config.yaml
train_examples: 36250
encoder_avg_pool_shortcut: false
decoder_widths: [48, 96, 96, 96]
decoder_block: "bottleneck"
decoder_upsampling: "pixel_shuffle"
epochs: 31.4
weight_decay: 0.04
Rows from block 9 of the encoder, named by matrix and row number. Rows with one number belong to one channel. Each number is 500 + 50 x the weight over its row's rms, rounded and kept within 0 to 999. All counts start at 0. Numbers have three digits each. After the name is the row's rms in percent of the matrix's.
# convs0: first 3x3 conv, stride 2 (encoder.blocks.9.convs.0.weight, 384x192x3x3), inputs 48-63, a 3x3 kernel for each
# convs1: second 3x3 conv (encoder.blocks.9.convs.1.weight, 384x384x3x3, transposed), outputs 48-63, a 3x3 kernel for each
convs0.117 095:454449470447463491458509518454495477424472453440474480447418496475425494477422478486489469509535500484522524483496494488499478511517488554539489524525513546566551453453464464468495466498520526527501525557513499574535427482476470547494455625653450439452475485506443511520525535595552543577494481515438455440476457483478479494507490507512522534465505527545511546490489560431455532480486491489477498491470509487489497489499521512501499
convs1.117 102:496459483475442491464420476481578481489494589574587530494455513476411503492427486458433389457450469485441514482438481450430462472440486514477516489403486478381428493466456429413439436404444436535573502514499458440431499451487480442497472432495500459493467468494472446484517442513495437503463437490446468439458498401455445466449427505436429499450444494501466498489391444453408457467474467494478567487457529460457470522583520536563556
convs0.118 126:534540479505552507518514502442417521488462526497455461470430467537512478523503457500524449484556594417559621397441508430460487461503484411448432422440446486518548517550416509511480557504420489503472523556545487518553518590458506594713506668706511521461484552547437493505453459527468468554487482436471492472472515510487486517395433438436497533462463481495471505485455486458451479516568448495593554499539476451452437449398425447432440
convs1.118 170:461434437450430423459441451522566500614498521608604582467439442432398410436418422493468449493476458499496499472464490461435431455409460471479446454435452454422419456450448467413435467425471482499457435512528498527439463437444461417420451426436479442449456435410465421449464437439469406416455425441493517434539573481466471459448389439418380423430408456548497490506411475500458403461423457448421457443400434568574515567604515535600566
convs0.119 082:413506525557559557571571574478556502476581527483566535433432488489503549472482509439474470559570446580561481551516538599543558566552584443510459593596589497554524464464447524496462590529476487508471512549479510511461389439423519617439554596495408443445540554515512535526529499539481495588490442535533533539507505466482464482531509474538550564526554558495500488516530491470492496462500489579596501610603528441489523503534558486514533
convs1.119 071:482460532496457544486459536642748597667671684552658605508458512474439498480437484500463516466440522495461525514484547480475534480503509483507525470444515490475499508484550473465544479431493478506514466416530487444449489437513483432505489436490466434489462432490459468475506476549475473518524500495487514482525474460487448476488478532511490530536513513567556559520447607469498551472500501473477513469480495422427507481472492409465454
convs0.120 089:441459473469502514468485498485489509438497470462473470450435478465427482456431475523502537549580559541507503512519544505504516508511510500455507524533587493485484447455472449448466456444452461462451469517493470479476402369444412523465420392461470479483508575565520547561495463508473517485508476491441404374410466407469429442463449459466491484467482494523591584552596594512551580469473493496530516471468468502503515501515519499493490
convs1.120 097:453422452449422464467441493539531509518499579517452561456401461459385472475430489517492470509470491535493497471467513473462499490491517479431446444404477477451498519455460455440441454467489404456510476422450501414478447405442469422462474441499455441480470449500477501521470414481458429486480458495447420441476534401455450454442458513434457496457450469498481431419395425410415508451460458468464505488487530485533497525564506483534461
convs0.121 090:464517514489533533495527533447439442449471451437415411440442468463440467444440458459470484537562545506508502485475468489482497474487498495468500500492515511518529481494493487495496493477484479469487503519508496493502409469419459581491461547508492530527530575564525555544428447475466473520457430478493549540467519529413455468590592601572584587551587596525575546556574516528551486452521477514622562506530495511518510494518489500507500
convs1.121 084:484486488449427440468466463576596541593467603583537518498423487458408458502481476529502448471474438509476495489466501467459481486478497482482484432401465493520512493468520430431439487430467469529492516511560525532513469432452444412451471473468462452440465439451493474474486469485461425452492496483466461441525537483465494494476459498465425479494489479541519505486449491518526504446439478464458485472472472492454443552576520534544473
convs0.122 098:420464460460496490471494506496458447468472432447441416415433455427422461427433452481503485561601547509528511517515536528524535506499517477479479517500504557564567452459475472477481469453477527539536549590570535537536361364419400563379428394415469504467511572526519552527397380429425410431411392409433468511434497503454474516484504493512552513496492480532568599526531541533508532451484494527569531512501503504506496481497481499517502
convs1.122 104:482463515473465497483466498601626579586498623564511547508481524475421500498476500566563527488517516523471497512504521488501529511510531518516518469423509515504504515480512470469482449463506482450497483440416533450468513490516499472506511496533484478498460474495497516520498476522477449502504507517485472483496511469532518521434446485451460499491480504555544519479421507487500531453481513429449509488503537424472504467525471450477480
convs0.123 131:481479497517491518531528520436438405482465440541551537456465468524508518548582541509493474500464477496463495458460494531511538571583608479506490440495466512482482491488520482475498448490475481467478444415443513492531623623586633552589588515562482474521489444492500487525501490575448463545552587619467500542487468481438456455459486468475467449473480476506513520468456464407448469483460481522487506502519506416498438437519449449501455
convs1.123 139:577551553577562557595594582482513474513525531546526557581570562580568569616617600528551537556592540553560553541546534535532534555569547563562558566575561603614588577570584564561564587569542523526561566495565595555564612585589614597600629630643544565528564579540589562542596570560581555547591592583580597562583600604593613615551550564559525557574569582538513516543485525551548539574565541571554549593592583560647571547615576569595563
convs0.124 101:424457466462486502455491507466486460456490452426460425433426462441407457432424451486498488525564531507525509527531526545544536548546542493503515505517517549551551442451475465473478462461480525535512521563528530550518379350437429473444435427486451495474498544527481527518464476496489479479467461469455459448458469474449474504503522535493515516501508519510566581527557559531550540427473478496548531486508508512512524491512508508514518
convs1.124 090:479476504473453483475472478554544499576511588503496550484468497465428478492468479559580522504522516544526524503488495478482501513507515451456475414402467456455459511502522460455451464469462488558570531500508518486482503480481495467472500486496505480501481484487503514507494467507454445483481482492459439421466455405501469484449440474439438453475453465539558518465406442451424522472500503462453493494503513390458469518589503502550476
convs0.125 117:552513487553524520511543531461501471444493478481504489515472469519498481497450460501517482534524533517589601510546541535554517560539529497464456480470460470493518594573535606551563565589590444465437459497450451459413560533467586533603558724666480461464514502517460489503485465505491520507511530501437425386463474426391427391486521498510545540515504498442462476458439445511463463505544503539528515525546543487467475473464503494502523
convs1.125 117:543523524530518534562532568468511453411456441498499503536521537538499534587548569493499461518576520499520537546516529528513500566526534544505518555511561574544575555507469525511484524510553539508559558454588559528499571540553578542565617571608554535566531551551556539555524503515520475500537517537524536488553546501564544573521520538502486507558529551535489465479405456535486496547521534533513551551522570449503461564644553409478427
convs0.126 099:436486462464499493473503505434458446445466441441452436430422438436414445423426439492498491532566531503510505490498501512512517504511518480485510523508529553554560460464482466481498462458488503508486507541506511525487342350390378495444409424466468506486493556536498538526380384422403395410385356378434455440434423426433411432526540541514542560526534559567622654523561604514519551454493477489565548491524523495501517492503511500505517
convs1.126 097:464501510470491483482486483557588543538485599506502527496502524477457503514513505575595517512582508547574526498485514472505513512515508482496498426421504500504481498508509441464477472459501511538585540504517516472481510511519503502515516533531511515520484520505528535529484488509474472498497511505456465441519501469524528503456467485475466492513496492556531564488468543484525549450462508453453499477480504440387444483459438458439471
convs0.127 101:472517549489547578502535578518460439464500425480477439455489587501491577480452560578570532575629530555600577449492497419453493426467472501562450508585500527582527473492494506510514512483492467547503470565492498571504568539500531621520577615584457519492437559542470539573472531530517537514493463511500483479515548537524501536457490485442513516465501536511477456459433429483452481494493531516586540520509526452517519463505529458514518
convs1.127 116:420406448408412451415407483476580508511456552475509507420416480405376471419413497504473429484490447515444475451460500433443481450429514486462478443450485439451465427407470432410446446406512505466468513482494525473497426419475413410472418428494423420471415428456451429485439447468437447455423457490455484519469530486439461510453448549440427511448451537507491490469469502500527476400418480400414490380397482453454425481525471409513469
convs0.128 104:462516533483526535499569556401457444425480445437472437472463520491448521453430506487486468501565461500546467435412473424437439422446407487538499544524554545557564489502509531523495570550518474495469500561476472491472474519522544646481485605485458485482476571523509597572535468518524480512508426468505494507514545535524487522465484462503601528491514491503479506507484528474463526509495562490543492597556525457512516493491537512525515
convs1.128 126:445420465435420475448411488511602528509462519562521544451406480433372474432392453497466462459482456495476485470466503465452502484458523456447470434407478428443468476424499445434478444408494428436517465428453478432429443398452441387462429391467433406434429394469418415464447416491440406478440422461449418450481505438431404440423407492415415479442425482530546550458392550439443507386421459410446501437461486443455472478558462490584511
convs0.129 105:529532531509539541504542545438463456440448472448471486464492485455467460485484482483482474437452444476491503462455459430435440388415417481516466491529506544583564568555554554567562519545555434429441444429440402418424539533518447462511530503556518525502513531520492529508460481502506476486468475494517539548539545549445503529388411380403416395376434415430429488440404479404410483547553553527549549524547548495510513503516520497522522
convs1.129 113:510475519476460480475476496434429402397444417461464458485454515462408472492458512508493519525496521522539538523496560494462529519492539495464510463440486509479508583514519543524522521534560480476488488524431441449389507464525495474506486468510520514566495473532512510551501484534479461492511485519472483463552531513490499491495493510481483481468453473498495505444452482438442474530484524523486520515480500443465446520513481525524508
convs0.130 087:491540514468543546486540547485511544495531533474532527444468473434456491461464492537502505523531513538521558417395383400385382393399410397457466425487479440519479494525474474560497473500511470422435469470471463445451564553589511517592551549621486523482478553540520527524480526551555514529547496502465435462490461437470464395447442472457439488455426458489438468507444472516442447511564496503602545516553517469490496476513511497519515
convs1.130 091:446415464413415440445448477514510449541538546555545562456417474464413476475441503469454485479494482441477491470463498495484502486476525458444446431409447454428477449415448444403426439443513518526552516518555532517539452416458472436472470438496456429442468446439490473491480477500504466481494470513431403422460462443434472489503473514510478502499475527432477434442408441478432480450400444448388444444419474500473530544513488536511459
convs0.131 111:491546496497567564524587581518476506505488473495456423492494481531518492520495466428445429460543524415523546465485467432443465407410425507531468543542488512553533504498490485505509512492483454486455572576562533502521413528522516650575517643654439491478489600597484583609466473506463472483506467443510482538498483497504469528480508519529588578491521500448431453452426460448431462496512543473577564497534514481480455489451470489481486
convs1.131 118:468405468463406467440411485566602529588505556635563553495425490454375460422385446537537517468487479510523558502479538510470510499442527485484479436375454426394436500451491496422458466415508461420464421481466419436399473420481466403475436388473488421466469398472453428460505465525507434495495455500502489485575559511496467496456412494460459494442424481572572532496429534472480515444418486450435514471413470422484471423531420471528478
convs0.132 098:429457475454485508459490511472501483462510470451476440443451477454437480438443471478487470545578525492518486497499529518532540523522545470484497496510496540546539450453475473471480469465486528535515518573540530550526391360399420502430460468468451491463493557527479528506464461495491494495442441452459498478471495500456483508520539535504543538504523529521580618521556563520534548422481482505556534484509500486498493463488483487502497
convs1.132 095:469489524473487514475483500594581599620547642568559554485472507477450502509498500553584521516549538514497503482495503479518529496524522491482502430435514491496479501489507439476498441465492488506533510506485506473467493492506486478489511503520494503511486513509515541528489475508467462500485488499464498443470507436511504513438458487454461487498490485556552532484421466436441510453489510458472525493504529423398501510553511484493499
convs0.133 089:477536501522550538506551562484470467482503448468457428448452502456454488433451482463494470497569513487550527540540556552566571549566582482499536518542564553561566461478490480514515465479496533554549519583540514577548429360406411539420433453486493512475518571544504539545528522572552528559562465546503517506468491512478451473517504521527516530502513508488517484500499468465452410461503496504596548500559555508518555489509523492500536
convs1.133 083:486468498457460463459458483490626530508535540516576472476463509473420479486477509519500439487540529582567544534525528518506508544529529482522475414408408467487509487449508436425430442400506482413477443447423540449489481463495482453486483479502461475474465475479489491504499494511483485486506505504452471491533475475435461495484478527481484520490496528507569509554522536567590536460474480462458477475463479421400476409423406382389353
convs0.134 107:427498489408525535416521548427432445439452462449446468466481479484471525495446504462468451471515499409540536383356387371387441402409455491493514509496498528509531444496487429483508424498532503467455461522471517511470574581536509553597485663648424491462422554535414549548515515541544544545548525491498460483511521490482518481482496455461542489438504492455423424456421429437423445456455495427513551416544571496504512510516503500534497
convs1.134 118:422407433425420441423390463542542428545534538601546588414380457411359465425389443486458407469482422495482482467456507465453489482438512442425445403393416411356412490449473480436427450409502453516516521488507484470474430385438437387452421368459412376426394398431417406444452423489461411455441411473429427447434444414397416436452446523424436500422418485436486469455432469420413470399397434408414484405401450445481498512513437487536445
convs0.135 076:463504512499531564491535573502472472469479456460442415455460492496459512481482515471495471549608573502551510478482495494512507472512500474489511518551543513546532456481503485494511472494507476504478514576544468530485408433378397524382443490476469525489520579561482532519513538563492518538523499502538538484531546507486483458517519541495513526481497490516576571522568536531533524441527488517616570485552520502512516502536526505529515
convs1.135 058:465461504432428490471500525526556503608530561495431482462445518431415506476489530554529502465477501510463535508511525467488519492502562475449501414428522477523571461482569457459519505537581483502494493522466491511487476470516453453516499524567501483506461473514485491509496474529436434501492498539450495524492506517483538543428448531427445505475485513561562562444465467450483520425469502458467510488506534478493470645545483560471467
convs0.136 104:448451464575516515568612556491563495473567509494533480498493539527524535505486510465466410562536449576626552495459447544465462500425441518511475597557547525542547532492462627503481642599510461506453484527470473490459474546511560535531597676599455423449547504509516535528534504560482491586492444504456470492455493497454486512538549514572595582501532526478471498492480510432415491508519482586544475579603496432482478470533522484491510
convs1.136 093:527497564525488553535485562560673547601601621598651570549487543515452529532464537516484536486492529498466530537491573500508552529503568549574601520491576562527570548540560522518549514484550440516634459404612532489510546473543547464540549470556498476508519459519529502520541522588536507568578551575513545506561537515514514568497460525517479521526504533584595572572463640540523614504511535506504524518510543347381455442428505292432374
convs0.137 099:502486502497512499508533527469448426486464450459457424539552563556577559565562579519496496528509524446515500438432424440445437438444445453482454485496463519498497439469455487514493482561510504473484487509518455474465641568540554473552360520465554532525538534510516518515615617649599560624621626641527515497559549564460447432434437437496486500427428452416411392443417404435438420482483462494536513487563518462481470479498468504494483
convs1.137 108:487457508444422487499503550458460422421472459538528542477468537456432501514513565463485532512516562522541571487451497441425487494479543485478525493462508508512571512455508460451434525509573487490561528517557557544527503490544501494535527522579495463530494474509522512533502487549466450498524518565496529511490518501482487503491476494466455478511479518498486511463398499581499590456454489460440509512491547497564562609680599519531459
convs0.138 094:498522556548539571530550562444510459435528480437508471477439485485492506470447482453532496513571482501537487479497501498516525518534522469514481519548532479507485521535527558557512541535493455499435448550463448503441509566563579623562543565493461521521533571566468528512425436445415438482416411416473496508456518509461501499488523516508552560506518524516546538512527535512501535448530526561617559508523479481515557489539562521536553
convs1.138 072:558517578553507569553509583639732553687693628678754658566508575540468553544475542499482499464436509511463541529503532510504524516526516556502557546483557556484526550500524502489506516493514479478577534407575509428498560492558543474535547463549540486531538507549520525517552508556521485530545513544466504470473460419466438474531521550535505505572523535629509515546424490510420464529526545531503538541524553355443454470598546378535476
convs0.139 101:449537535502576587485555591519479499471491529447450511452484497467490504450448497471486458488580523494570527423414430435448483384405461475479474551510487492472456469493471477514489512532510529483513539562562526508477559584614461635573647635616451523515467608576474552556572546588532520506528453467520550569491542523446472500466461490458533543432481467425433475460444484434420448452534536441614586562616551482526454486538494470511499
convs1.139 115:411377461397402436418407486521499465550485561579512567407353469401336452407374473539496489490521477497474458486448546483429497456415523456434466412376436407398463439424485469422422467423508498486465475493464453476460414351469412351453404364486430395463427406455454425470456407509454407468445423516443423455460461460409453472438390491435396469443419495494477465485444457493424490408389482411389500424401484489526463463556457453529472
convs0.140 137:506582566532536520542507484593527468560517502553563542542479492559509460524465474500566589499507583524519535458448410483489458524529507561606545490556480508536503490530570473471538476466479466467460516511494509501485614536587596482659595491528478559552513545541557543525582546481467432427541568553558524468514484467478422438532488449531534526564563549459413409516498484537546564430481509490508585486451459508507516467510486492513505
convs1.140 122:477462495495471501486478512554545479568562564518578506499477509494470512492482515434429457456447466541576571502493502496490510480496504486473485494482499501490502523507506493497524467496496531548528499465446543484538482476488478467503505477510498461498492505516477496495499491514500495514508488511518510505487479464515511512489511506487492487499457480510472497475459432469473443481500525507495525489500516525503470668793593560590505
convs0.141 094:450495514483542539502565541466423449470462433469433433424435460459441473430444463520482507569587541503518518506491487490496491476495479491481488533514514544541549456454484467465481471454478485485490544566535492496502423465523461636450417524478481503526507597568510582561487446453519509486505475475485509505474496451475472483493508513515599525479495467496532514485502472475488460490501543536580540514503503495534495500519503526523517
convs1.141 099:469417459470427453477420468541567540577439531661589591490424481482386459482421460480490457447490427496483490462420456441411453468436480504485483451394458469481486493434486450443428448399467452418494496413437512466453472409446475396462472423480459420435445411463470451482480425483458409454478456470500456500536530486493458506454415503432411497467448500531541522476401492457467514418416449434429476499465472472506536470582488480554526
convs0.142 117:553562550539529552504508514470536465487571539555601565463432499503517496503472466489548486517503519419488469424426465464479512495497517481512434485538446512566499616619575598555564531507497439476442477519467479534462613685585659576667541704546488492462488489516467510504483495494453483506473501482496525503501506471412463450489516481548594564607634612445450427477477445517516502538569506600544532493490442488514523484555510502559524
convs1.142 098:501492526522504539516506564499544451539558531494529506528486526546483549556522565472458466464494530505498542491471509521499540503511513513490515543507530583545550510481464489485458453474469519517483502423473531430522526478505539489536554496559517502523557555585552543532501479516517497537558539556491525476518488461532536558482491508519500517553517534509400478475374437488455507492510514538521539542528547510587457567778554538680610
convs0.143 096:429466475487503508474502501504494479494508469447468436433444465452427467449436463484492457594637568527554511477489496491511511517503525480495466530538521570561562426437450453470480439445458520536524549596573532552531397379376426581390405465440457495442505580514500540485506512557535520514480480493516576555531569537521539571521516518491532501496494483490540557512502495509491511432464453541587547489498488478500484463481479509520510
convs1.143 104:489499527473485491472495490569655568579543629577560593507509531474455484489484477578581553514526525553485505534541533508531543519542540519536534447435482488506475535510560482503505485500500497485501472458435519486469516519526497497499510512521484516515478497503516531518512498536480458492498489496497478490495492438547507502435454503452464499495493514546525517477432478481440529475504514444459492483493520429497545502559537532550522
convs0.144 117:544475478618462448602479455497471512457476533473486526495450467498441504494406481453464451513532488492537453448465504470501563458518585426476490397487549384511569485464484509482486520474482476470501510483517485478509568522583586514463544532441523480474551492469543499446520470461481436466440431428527548550450499525419492485483471456466427441443464462560533479567550491530557552505450436561508455550521450380489524326568576384593570
convs1.144 099:532508569504474555490475546509616470586631660573602611506477535500465529475461496490494577442517577493473493514498546486491551458494528541468490484454488500452471558543547492479489479530475458483539461500612430451501517467490481463516480421508531471544539485539485492466488495528455503522471472499466470471470445493428435469481494540470474535487473510513519489504546520433509456482502535495492506469498497475440570493436593443460529
convs0.145 093:484467527507467515512496518444517463459548494461553508470467512480488517468474496523498489500501480528523500487519544508563562540558568466534483438560475489580544515527548526538561521552547475523506487539522480523513609571574581546555544606591539481514538488508517488483535522554529518571488497586520501473489477464466440493490477478508502533451501531468465486460439460456452467538454489540469487552501494430510507438571493474531509
convs1.145 086:476491557486488553487496581510592542475456518510535518504487528508461552519507572528570520502553548514540589462479553462483568484493567501487515503490521566535526449510542446512569427498588481470552477462579495433472478479520469462547489489565475443477476479502497491523482491521466474530498526564516525529534564516499502544482499569484488583522520576510470554491453580539543581425505527465509548468495558455448439473499385403429355
convs0.146 087:484478559484446550503463538479504441476503468461515472523536550524555560503540549463515527463513535501538534490509523483516518520523524511587484423578437425566483497499539486491537520515527485553528463530502483522483586618658547560694606678605490502516454462489481480494485539533489504516466504516478453452510480455480477459424441451429446487410435448504510497482479467508482452493445503473459511515477483462559535444605511454570514
convs1.146 076:470476507482482500488488510544584484487453521527558490481482493497444506503488510496487458520515517526495546468486495470491493489489495499483506500494520540480493478504487460486476443480471488516500502534549466457448484478499488470507492472511486471482502499485502500501497496504503490501517512504473507468444495428437466515465486514476468518515501527510437493489459520506482523428498490480501523475481489504486399518523367431495370
convs0.147 096:507483475570565573546558568552476482510459486494457492566577552596599580544528532450457451512526513506552552537508553449429471419403458563512534516491482484471495503484479496486494553580575547520537547509545517434500528607518580543534542605602507525519543568567534560550533491502504488461582551540476475481447471424474458478526527517479479456423386369536509473503462430456449428453464444508514498492518540525551504570577517585572524
convs1.147 124:538517506508496487538496529613612507523497507550506453566527520546489509540491511550601539539575536497550492560540574538499518557525546491506502481485493492471484512539521468495485520501538545502476438482430487474435559536527541516525526505537552545536525502507517487525532541533521503522505494523574561561538537579575532569569562574540525556539536575564566524516478508466476495541532529519491506528495520448438447415440441417421413
convs0.148 092:478517556459435467531479522502502530533534546549540561549528511536513515492479485472496500486511478586589551540460482557523533572563556472508441490485477508507520526496491503500461527498478441425435465438442470439447532606612496511485616654592427469498434447444476477477575535577483506570512501559490468564443432457451419458469483478511515505501510509444441450474477427484462453506502494538525458563536512488503490500534529488497503
convs1.148 090:467452477470441498447408454558689594605542645578692593503463492484438480433387402503475500480449483534506538499485463481474482460457445468475493439433476440417399504503487480456541493409418459470546534489590508534505473446468459421457438379395514473486506486505469459438521498516499484498491449426500503469567520467465404414465474477474487489455453474484452474456391524397428445487490501498478491475441454544497544578619511520559489
convs0.149 093:480490571539523610543541570461462444447470456463457437507518549549553550510518537515523576528565561548560560531541519520539493573546548467510490480520421459476455494485550503510578575558592522474481470471454458411431534533513526577470543528457439495518495542563529557546480504458484491471491459479420401450437459446418422424432465455444462434426412407542518505526494470497471449516484543502511591523518561505601537511627517535572523
convs1.149 092:512488488502502477514493513501500483535456520526500471522495494528498523524491511480569515527569537476498493521514522509513495502515549517515538524502511578528505523571551522565513517541485560504431493505399452433378511485488501476498494477510501509489508501500503467514506507518508508490496498531519519510498542579476444516497510530487512510489487525495453422480483442449455400502506503515523498523508503475513461485490436416521397
convs0.150 093:484477529472450526470449509503599552462571527466576522473432466505463483501440479447465423462512534460534550476515530501568539557566554492534515455512447447500493502491521495482523512507520498542523497545530491534522490547452486578543479653665462531520441520530433513532533586543488518517442491492533512449534511519459477520416451431469497511436455450499484498471435459492440433496465529516517581491515592479512543465514516484490511
convs1.150 099:441426441455410438436405451542625543574579616593636597439405455422377464449411446483490416467439451473424462448456469442468457466459482494474469480465472482450445473457439448432423407410460502506503547502506486454439410386420419379430423382438456430473455425461479439464488481480477462473459459469404396405412412327378400408459444465470459457486468464542504491524493498497498491442462466471468498471459469508509494560556491483468448
convs0.151 099:532501504535516526547504519451456421505462480497498479490488487542538549518530526550581597588599618563604575530546541514555551511529517522496501464465448494493482520542539490526512543556548472476513524527543472470489573636557577562600502555458517518510486487480493462442518503467489436428539483465520506464506493457501447416433445446447456442403376381470455436468421402486448431554565574507551537544523524503507503507542511510540515
convs1.151 104:524523521524520516551560548469563424459463484520538509529519501520485519520530532541566506550581495533538520557538540534514524523532552505539518488440483495498507508498521473492501481500549503514493498501527482518470534513517536516515517516523511518487497498508504484495542528538521495499519528525601568532577558556536521560543555568539550560550553560583530481524463488559565590524505511522507532533528526521532564506556566492518494
convs0.152 104:469526521436463574496542617508519462501505436492490439502511478516519482523484455493517518496487515485542566425417412438432379469417420475528485441536435458551463479514515444459553485500592446470433484467444442439391474605563518543455419543508425517430391462483447539523454555500473537466460470427432413401450457410397393433409492469453495462424464406478475495490485481487448450522486498445458523455487562485518527483599503487558479
convs1.152 106:549534517514528503517488503440473449500510497500528449535526529539506517511477491467527443512515435425402469498551524515541512515515550528482526533483512544490484513524536501541483500522464564516481481589500488538475517497495505481503481463486539539521545537517526493518532539535546530522513513516500490491475548522458468489466495532465482514451484512523460439534501497501470438519524546525509528500488487541565453520606441489559468
convs0.153 090:510531526498529566506537572433441428456471506448471497441452503487516553516514530458496512526517509490491492471442506458465513450447501525472479482478466461468469478471457472497471479515494423487471504509533471480496438510568571549563491491511558581573518583573505561558422450457464531470487485499501444506510538494474458462471463485508516495505478506531508469505471462497481481481511536524578542540580577528482507561549550520537511
convs1.153 120:452439445414416402452438449553548487454477446494458470465437450436379424470437467468479451446467409425449413517486513484444471494451491445423430433400427470428482461462454449468399481471482483445433446473400443410354469439465458441464461434484458469466425409427431395454457453470430404424444410461485467455487483514490490476475475483461442490458460511516492464420398415451412424464447455448428446465423444411436473499476475498457446
convs0.154 096:514507554511487552488476535499528475482525502471505456534516583522512582501490567516559492520587506498596534474518508486529538541547541491539486439551467446545508543566543536571534562582539520558540477567535497543528584586520583679483563738564500546481456540491439508488538607559519548572484508537553527483498519527462450484413444432418476455381429432499471454465444429479449435507498517525551484491506492463511517450550499484538515
convs1.154 111:438434495427423491444420499506623555499518612501567529436434494422403509417420491517482535506495549532504540447454519443442507462456509493481506462459498468460471408446525390457510398426480540468468527480488491417454440441475424426477414417487416416449411408450422417432480481508448472495437469509436455459428429419387380456430451524425438483453451479460445480447457496447450506407468469438476496431455486476467452502530510455546468
convs0.155 094:516463421487481465465528524493487513537525530578508528437451495504522591547552587498500481513519497498523530479443502525542590540555581414468496541487629540476514530482432475455436432470507440443444430462443450459452581524428462454415435406479544488478481480498452526536482517515492560503503481419470485471463489419457453462541513532498490506519498519514456483513478507553538565513495395530494432448485509386447543504544629576574563
convs1.155 077:495466470529492499523512499487573550535534574583645625520481486529498500522511484536480519487543548580556528500487474520498527515507495502499516533487507480480471522530501548515522565556471513508440498571534489503509495464467511494477506488476506467466545512536534529507505474487530518525522529482480491476532484458458462472486479453517505496526540511486480441515525562457524473493472465503486495521496468560489497461411470536410603
convs0.156 089:547522525525510542541519560421456462460507534460496515483478494532520540543533520494508505513546520509534507498493531521535542533526556503474487488501433454456427524523504501501522554562560438455448423457464430430453527571495561550566515528525581581552531573557553542550481476496475538522506536529492445478518509491472435486537529531520531525543528547561512501556489488546513514526523511522541529566568579488529503539584514535574518
convs1.156 113:502512490468470429492487470570547483493499492557501496495496458478439443493473470467492414470485438449475447520528509505495482490475486476476494470434456508484491452503485424469417427475446528529448511540434446428385503492484475478473472477487495525477462480469471455453481488488484464463484471475496527496487512508480494503480512510484492511496489503576530510529502491549493516501524518492501498502491474387365429445410436453442439
convs0.157 090:500501501492518542501505539514477481482476446487494474473471502492498525495488526456482465473558565464570594558553567561599605619630651512440504496451478534513562471462441475483453489499485518514545533546581503506553459614534586746771538801734515533565479563591480557592550591577515513494565537531507488516535540543499518508559587597527570615439485449488482472457427424435409404469476467454542535483520509519490488484461480490469494
convs1.157 105:430405438443444432449413462591534455568491582605551567457429461450408464478453472502475441480485406445417437484478485476471453487469480500517490472446500465441450466475448492440443500426463533544533531588512588597488421394415425390410439404435437406436467439422467439457465447447469429439473464472416413392415426413430412463437443503453438488487457507512496437510505468497487433434414477459439479464422464541509513541530521459564495
convs0.158 101:506463487543503567528519567481475501490493522466481463537553540581570577545539524528509504548521537537573577565580575589583556575559533508471501446476438452484460528496503504484516543561604508464490506479509481437461543588489565509553486534490518504496502527525513530542529519461506484474492456436497474487442447453410398440494486481512516470482449430488464459479451439486462461555509503504482486547533585500503510494549493508557497
convs1.158 105:561542530549523504590555567461518432423464462495439461574544543573533555591535555555510496571606509507549463560543572544511529539522554525537530521512496545532525538585574502520478542566546564592523470585534534544535591543539560530536557525553559528521552524520539507532549548551533514495536516525602572553559561564537539536539553566509488538520511556541522454546507485546503499551551522532524508562532519474537451470606488426481404
convs0.159 129:489555563485549632491484524462499475489533502501542520523504488545526507547539536552544527573526593550493529443380430478401441493426461465530495449496451449482481487543590473485615477459538534490511528472497552500508528616517518538637469516469497545506496539616559539496517515485491522429480478420450456434457516467385446482435475406416482447450527471476432422522492466551500525477456455523471622537455474534514518517539498501532545
convs1.159 120:493468512502488502538496534430416410491494482412466416506475504532459515542480511478509526550592514496507540494508533507495521530513550466457501502475513539505513496507516483529530496565545547486455482511372499403438492468508506467513519475515460428465491494490477443513457471491484472497503500512485503515492499512503527533487516531489498531482473504483441505486481481499470518476492504511491513522501497580571421550690387570645468
convs0.160 100:506476361541512359525543457494463511494459533542456532506434433532488517539440487460506545490560509522590537494424498484448551450447537455421503488423602468478554516478444548509448546535487496440453490457455498444463503508478515559463569533504511436415505484385506488457521450439482441384492432384498468476521475451515501467498473479444429463455436493501487465470518511420515554507484400549550413561562463446411604446453671457508590
convs1.160 074:526525558536508558546534539498676522654685662623691592516496545534512545530516539570527597489494576521514531538486538509500534493524514509477504506477526497468508546517487516494452522549447399521614417516683450472525510473519529488519521454514515495537569516530526551466495495542515520539543514521457472464517405501425399445488482523479501516501498507493525460516553614473528515500517524521517520522522510508482525477433555394437541
convs0.161 087:499488553488484555489491540445516452455514453467504431455468548484486573469466558556546518546564518502576539539555590513564591552553587445555473400539444388513494567528527539534516550549513424524520426540491405525491599636619504634442535677507486533515436521514474541519520552516484515511466477483455516519455453461451372387439484453463518478430460444515460434483432409478458450556502530520513488521505497493539537497562546507534542
convs1.161 101:408404494390404488394381489562614564539518625517546585429404499407352502413387516536503510520490535539482546441444517453438529467443534489490559460432520511467506401450504392458483392417501531432408525467408473390393424401494404371499393364511441414494432388503445418501446460530417430522428460529438478498453422443381389486450459518443456505465458500494469515470461552461463542388466502407467498435468501469436448468434490486520488
convs0.162 096:471522591466479570531508557469484479504516498525524479434466470498513530507527556500482500459486469464477464471429411500477448517503482473492420578533516555513507458472478455460458477470452443435450428434438447428431508494503422456467440384349475514546454474526522529532566566559530581583449506530534532526508546521495455495522522512515520503492491496488421464507465447504464449466481500480485515506505495516549477585591566586587558
convs1.162 089:474457464493474472462438435495566563544517606538608585511479475487460466430405384515507513534515492539540546492505461483503478456477484480488482482472470443425392506474457489480470488479395491485501538527472470486443470453451456449454424395385503467443525533508480481451501463460491495485456454412451476453496465441426410392494496481510506493525515495439459436510529535437506436485476452507472467485430418553456479479453391520471462
convs0.163 084:501474519509478539498492518504509457519520479510512462508516565536515557513510536468487477507525527530598597547551579529542567543511539501510460468509459477495479518518517530510524524538513457518532488535529466499528500619571650650596586729638497531521494546522492536507568584540543540519546482467416460431389414404377373395487494504480489498424425447485485492487453471485466467451456485499478491508512506480517485497506493498488501
convs1.163 086:445477538451485544435466541532662519589502616555571579496474531466442530470458526568575539541550553509512563486496529470499520496499542509550539432421532488449458425496534428477509449475548551516496567536480521495445486472536491464549466452556509500522519496527520512527500516559475469545478499534509503501527505508484492555460483537466505507490488498540496527443386541469480525433480520453489534473485548456425448485502456460504454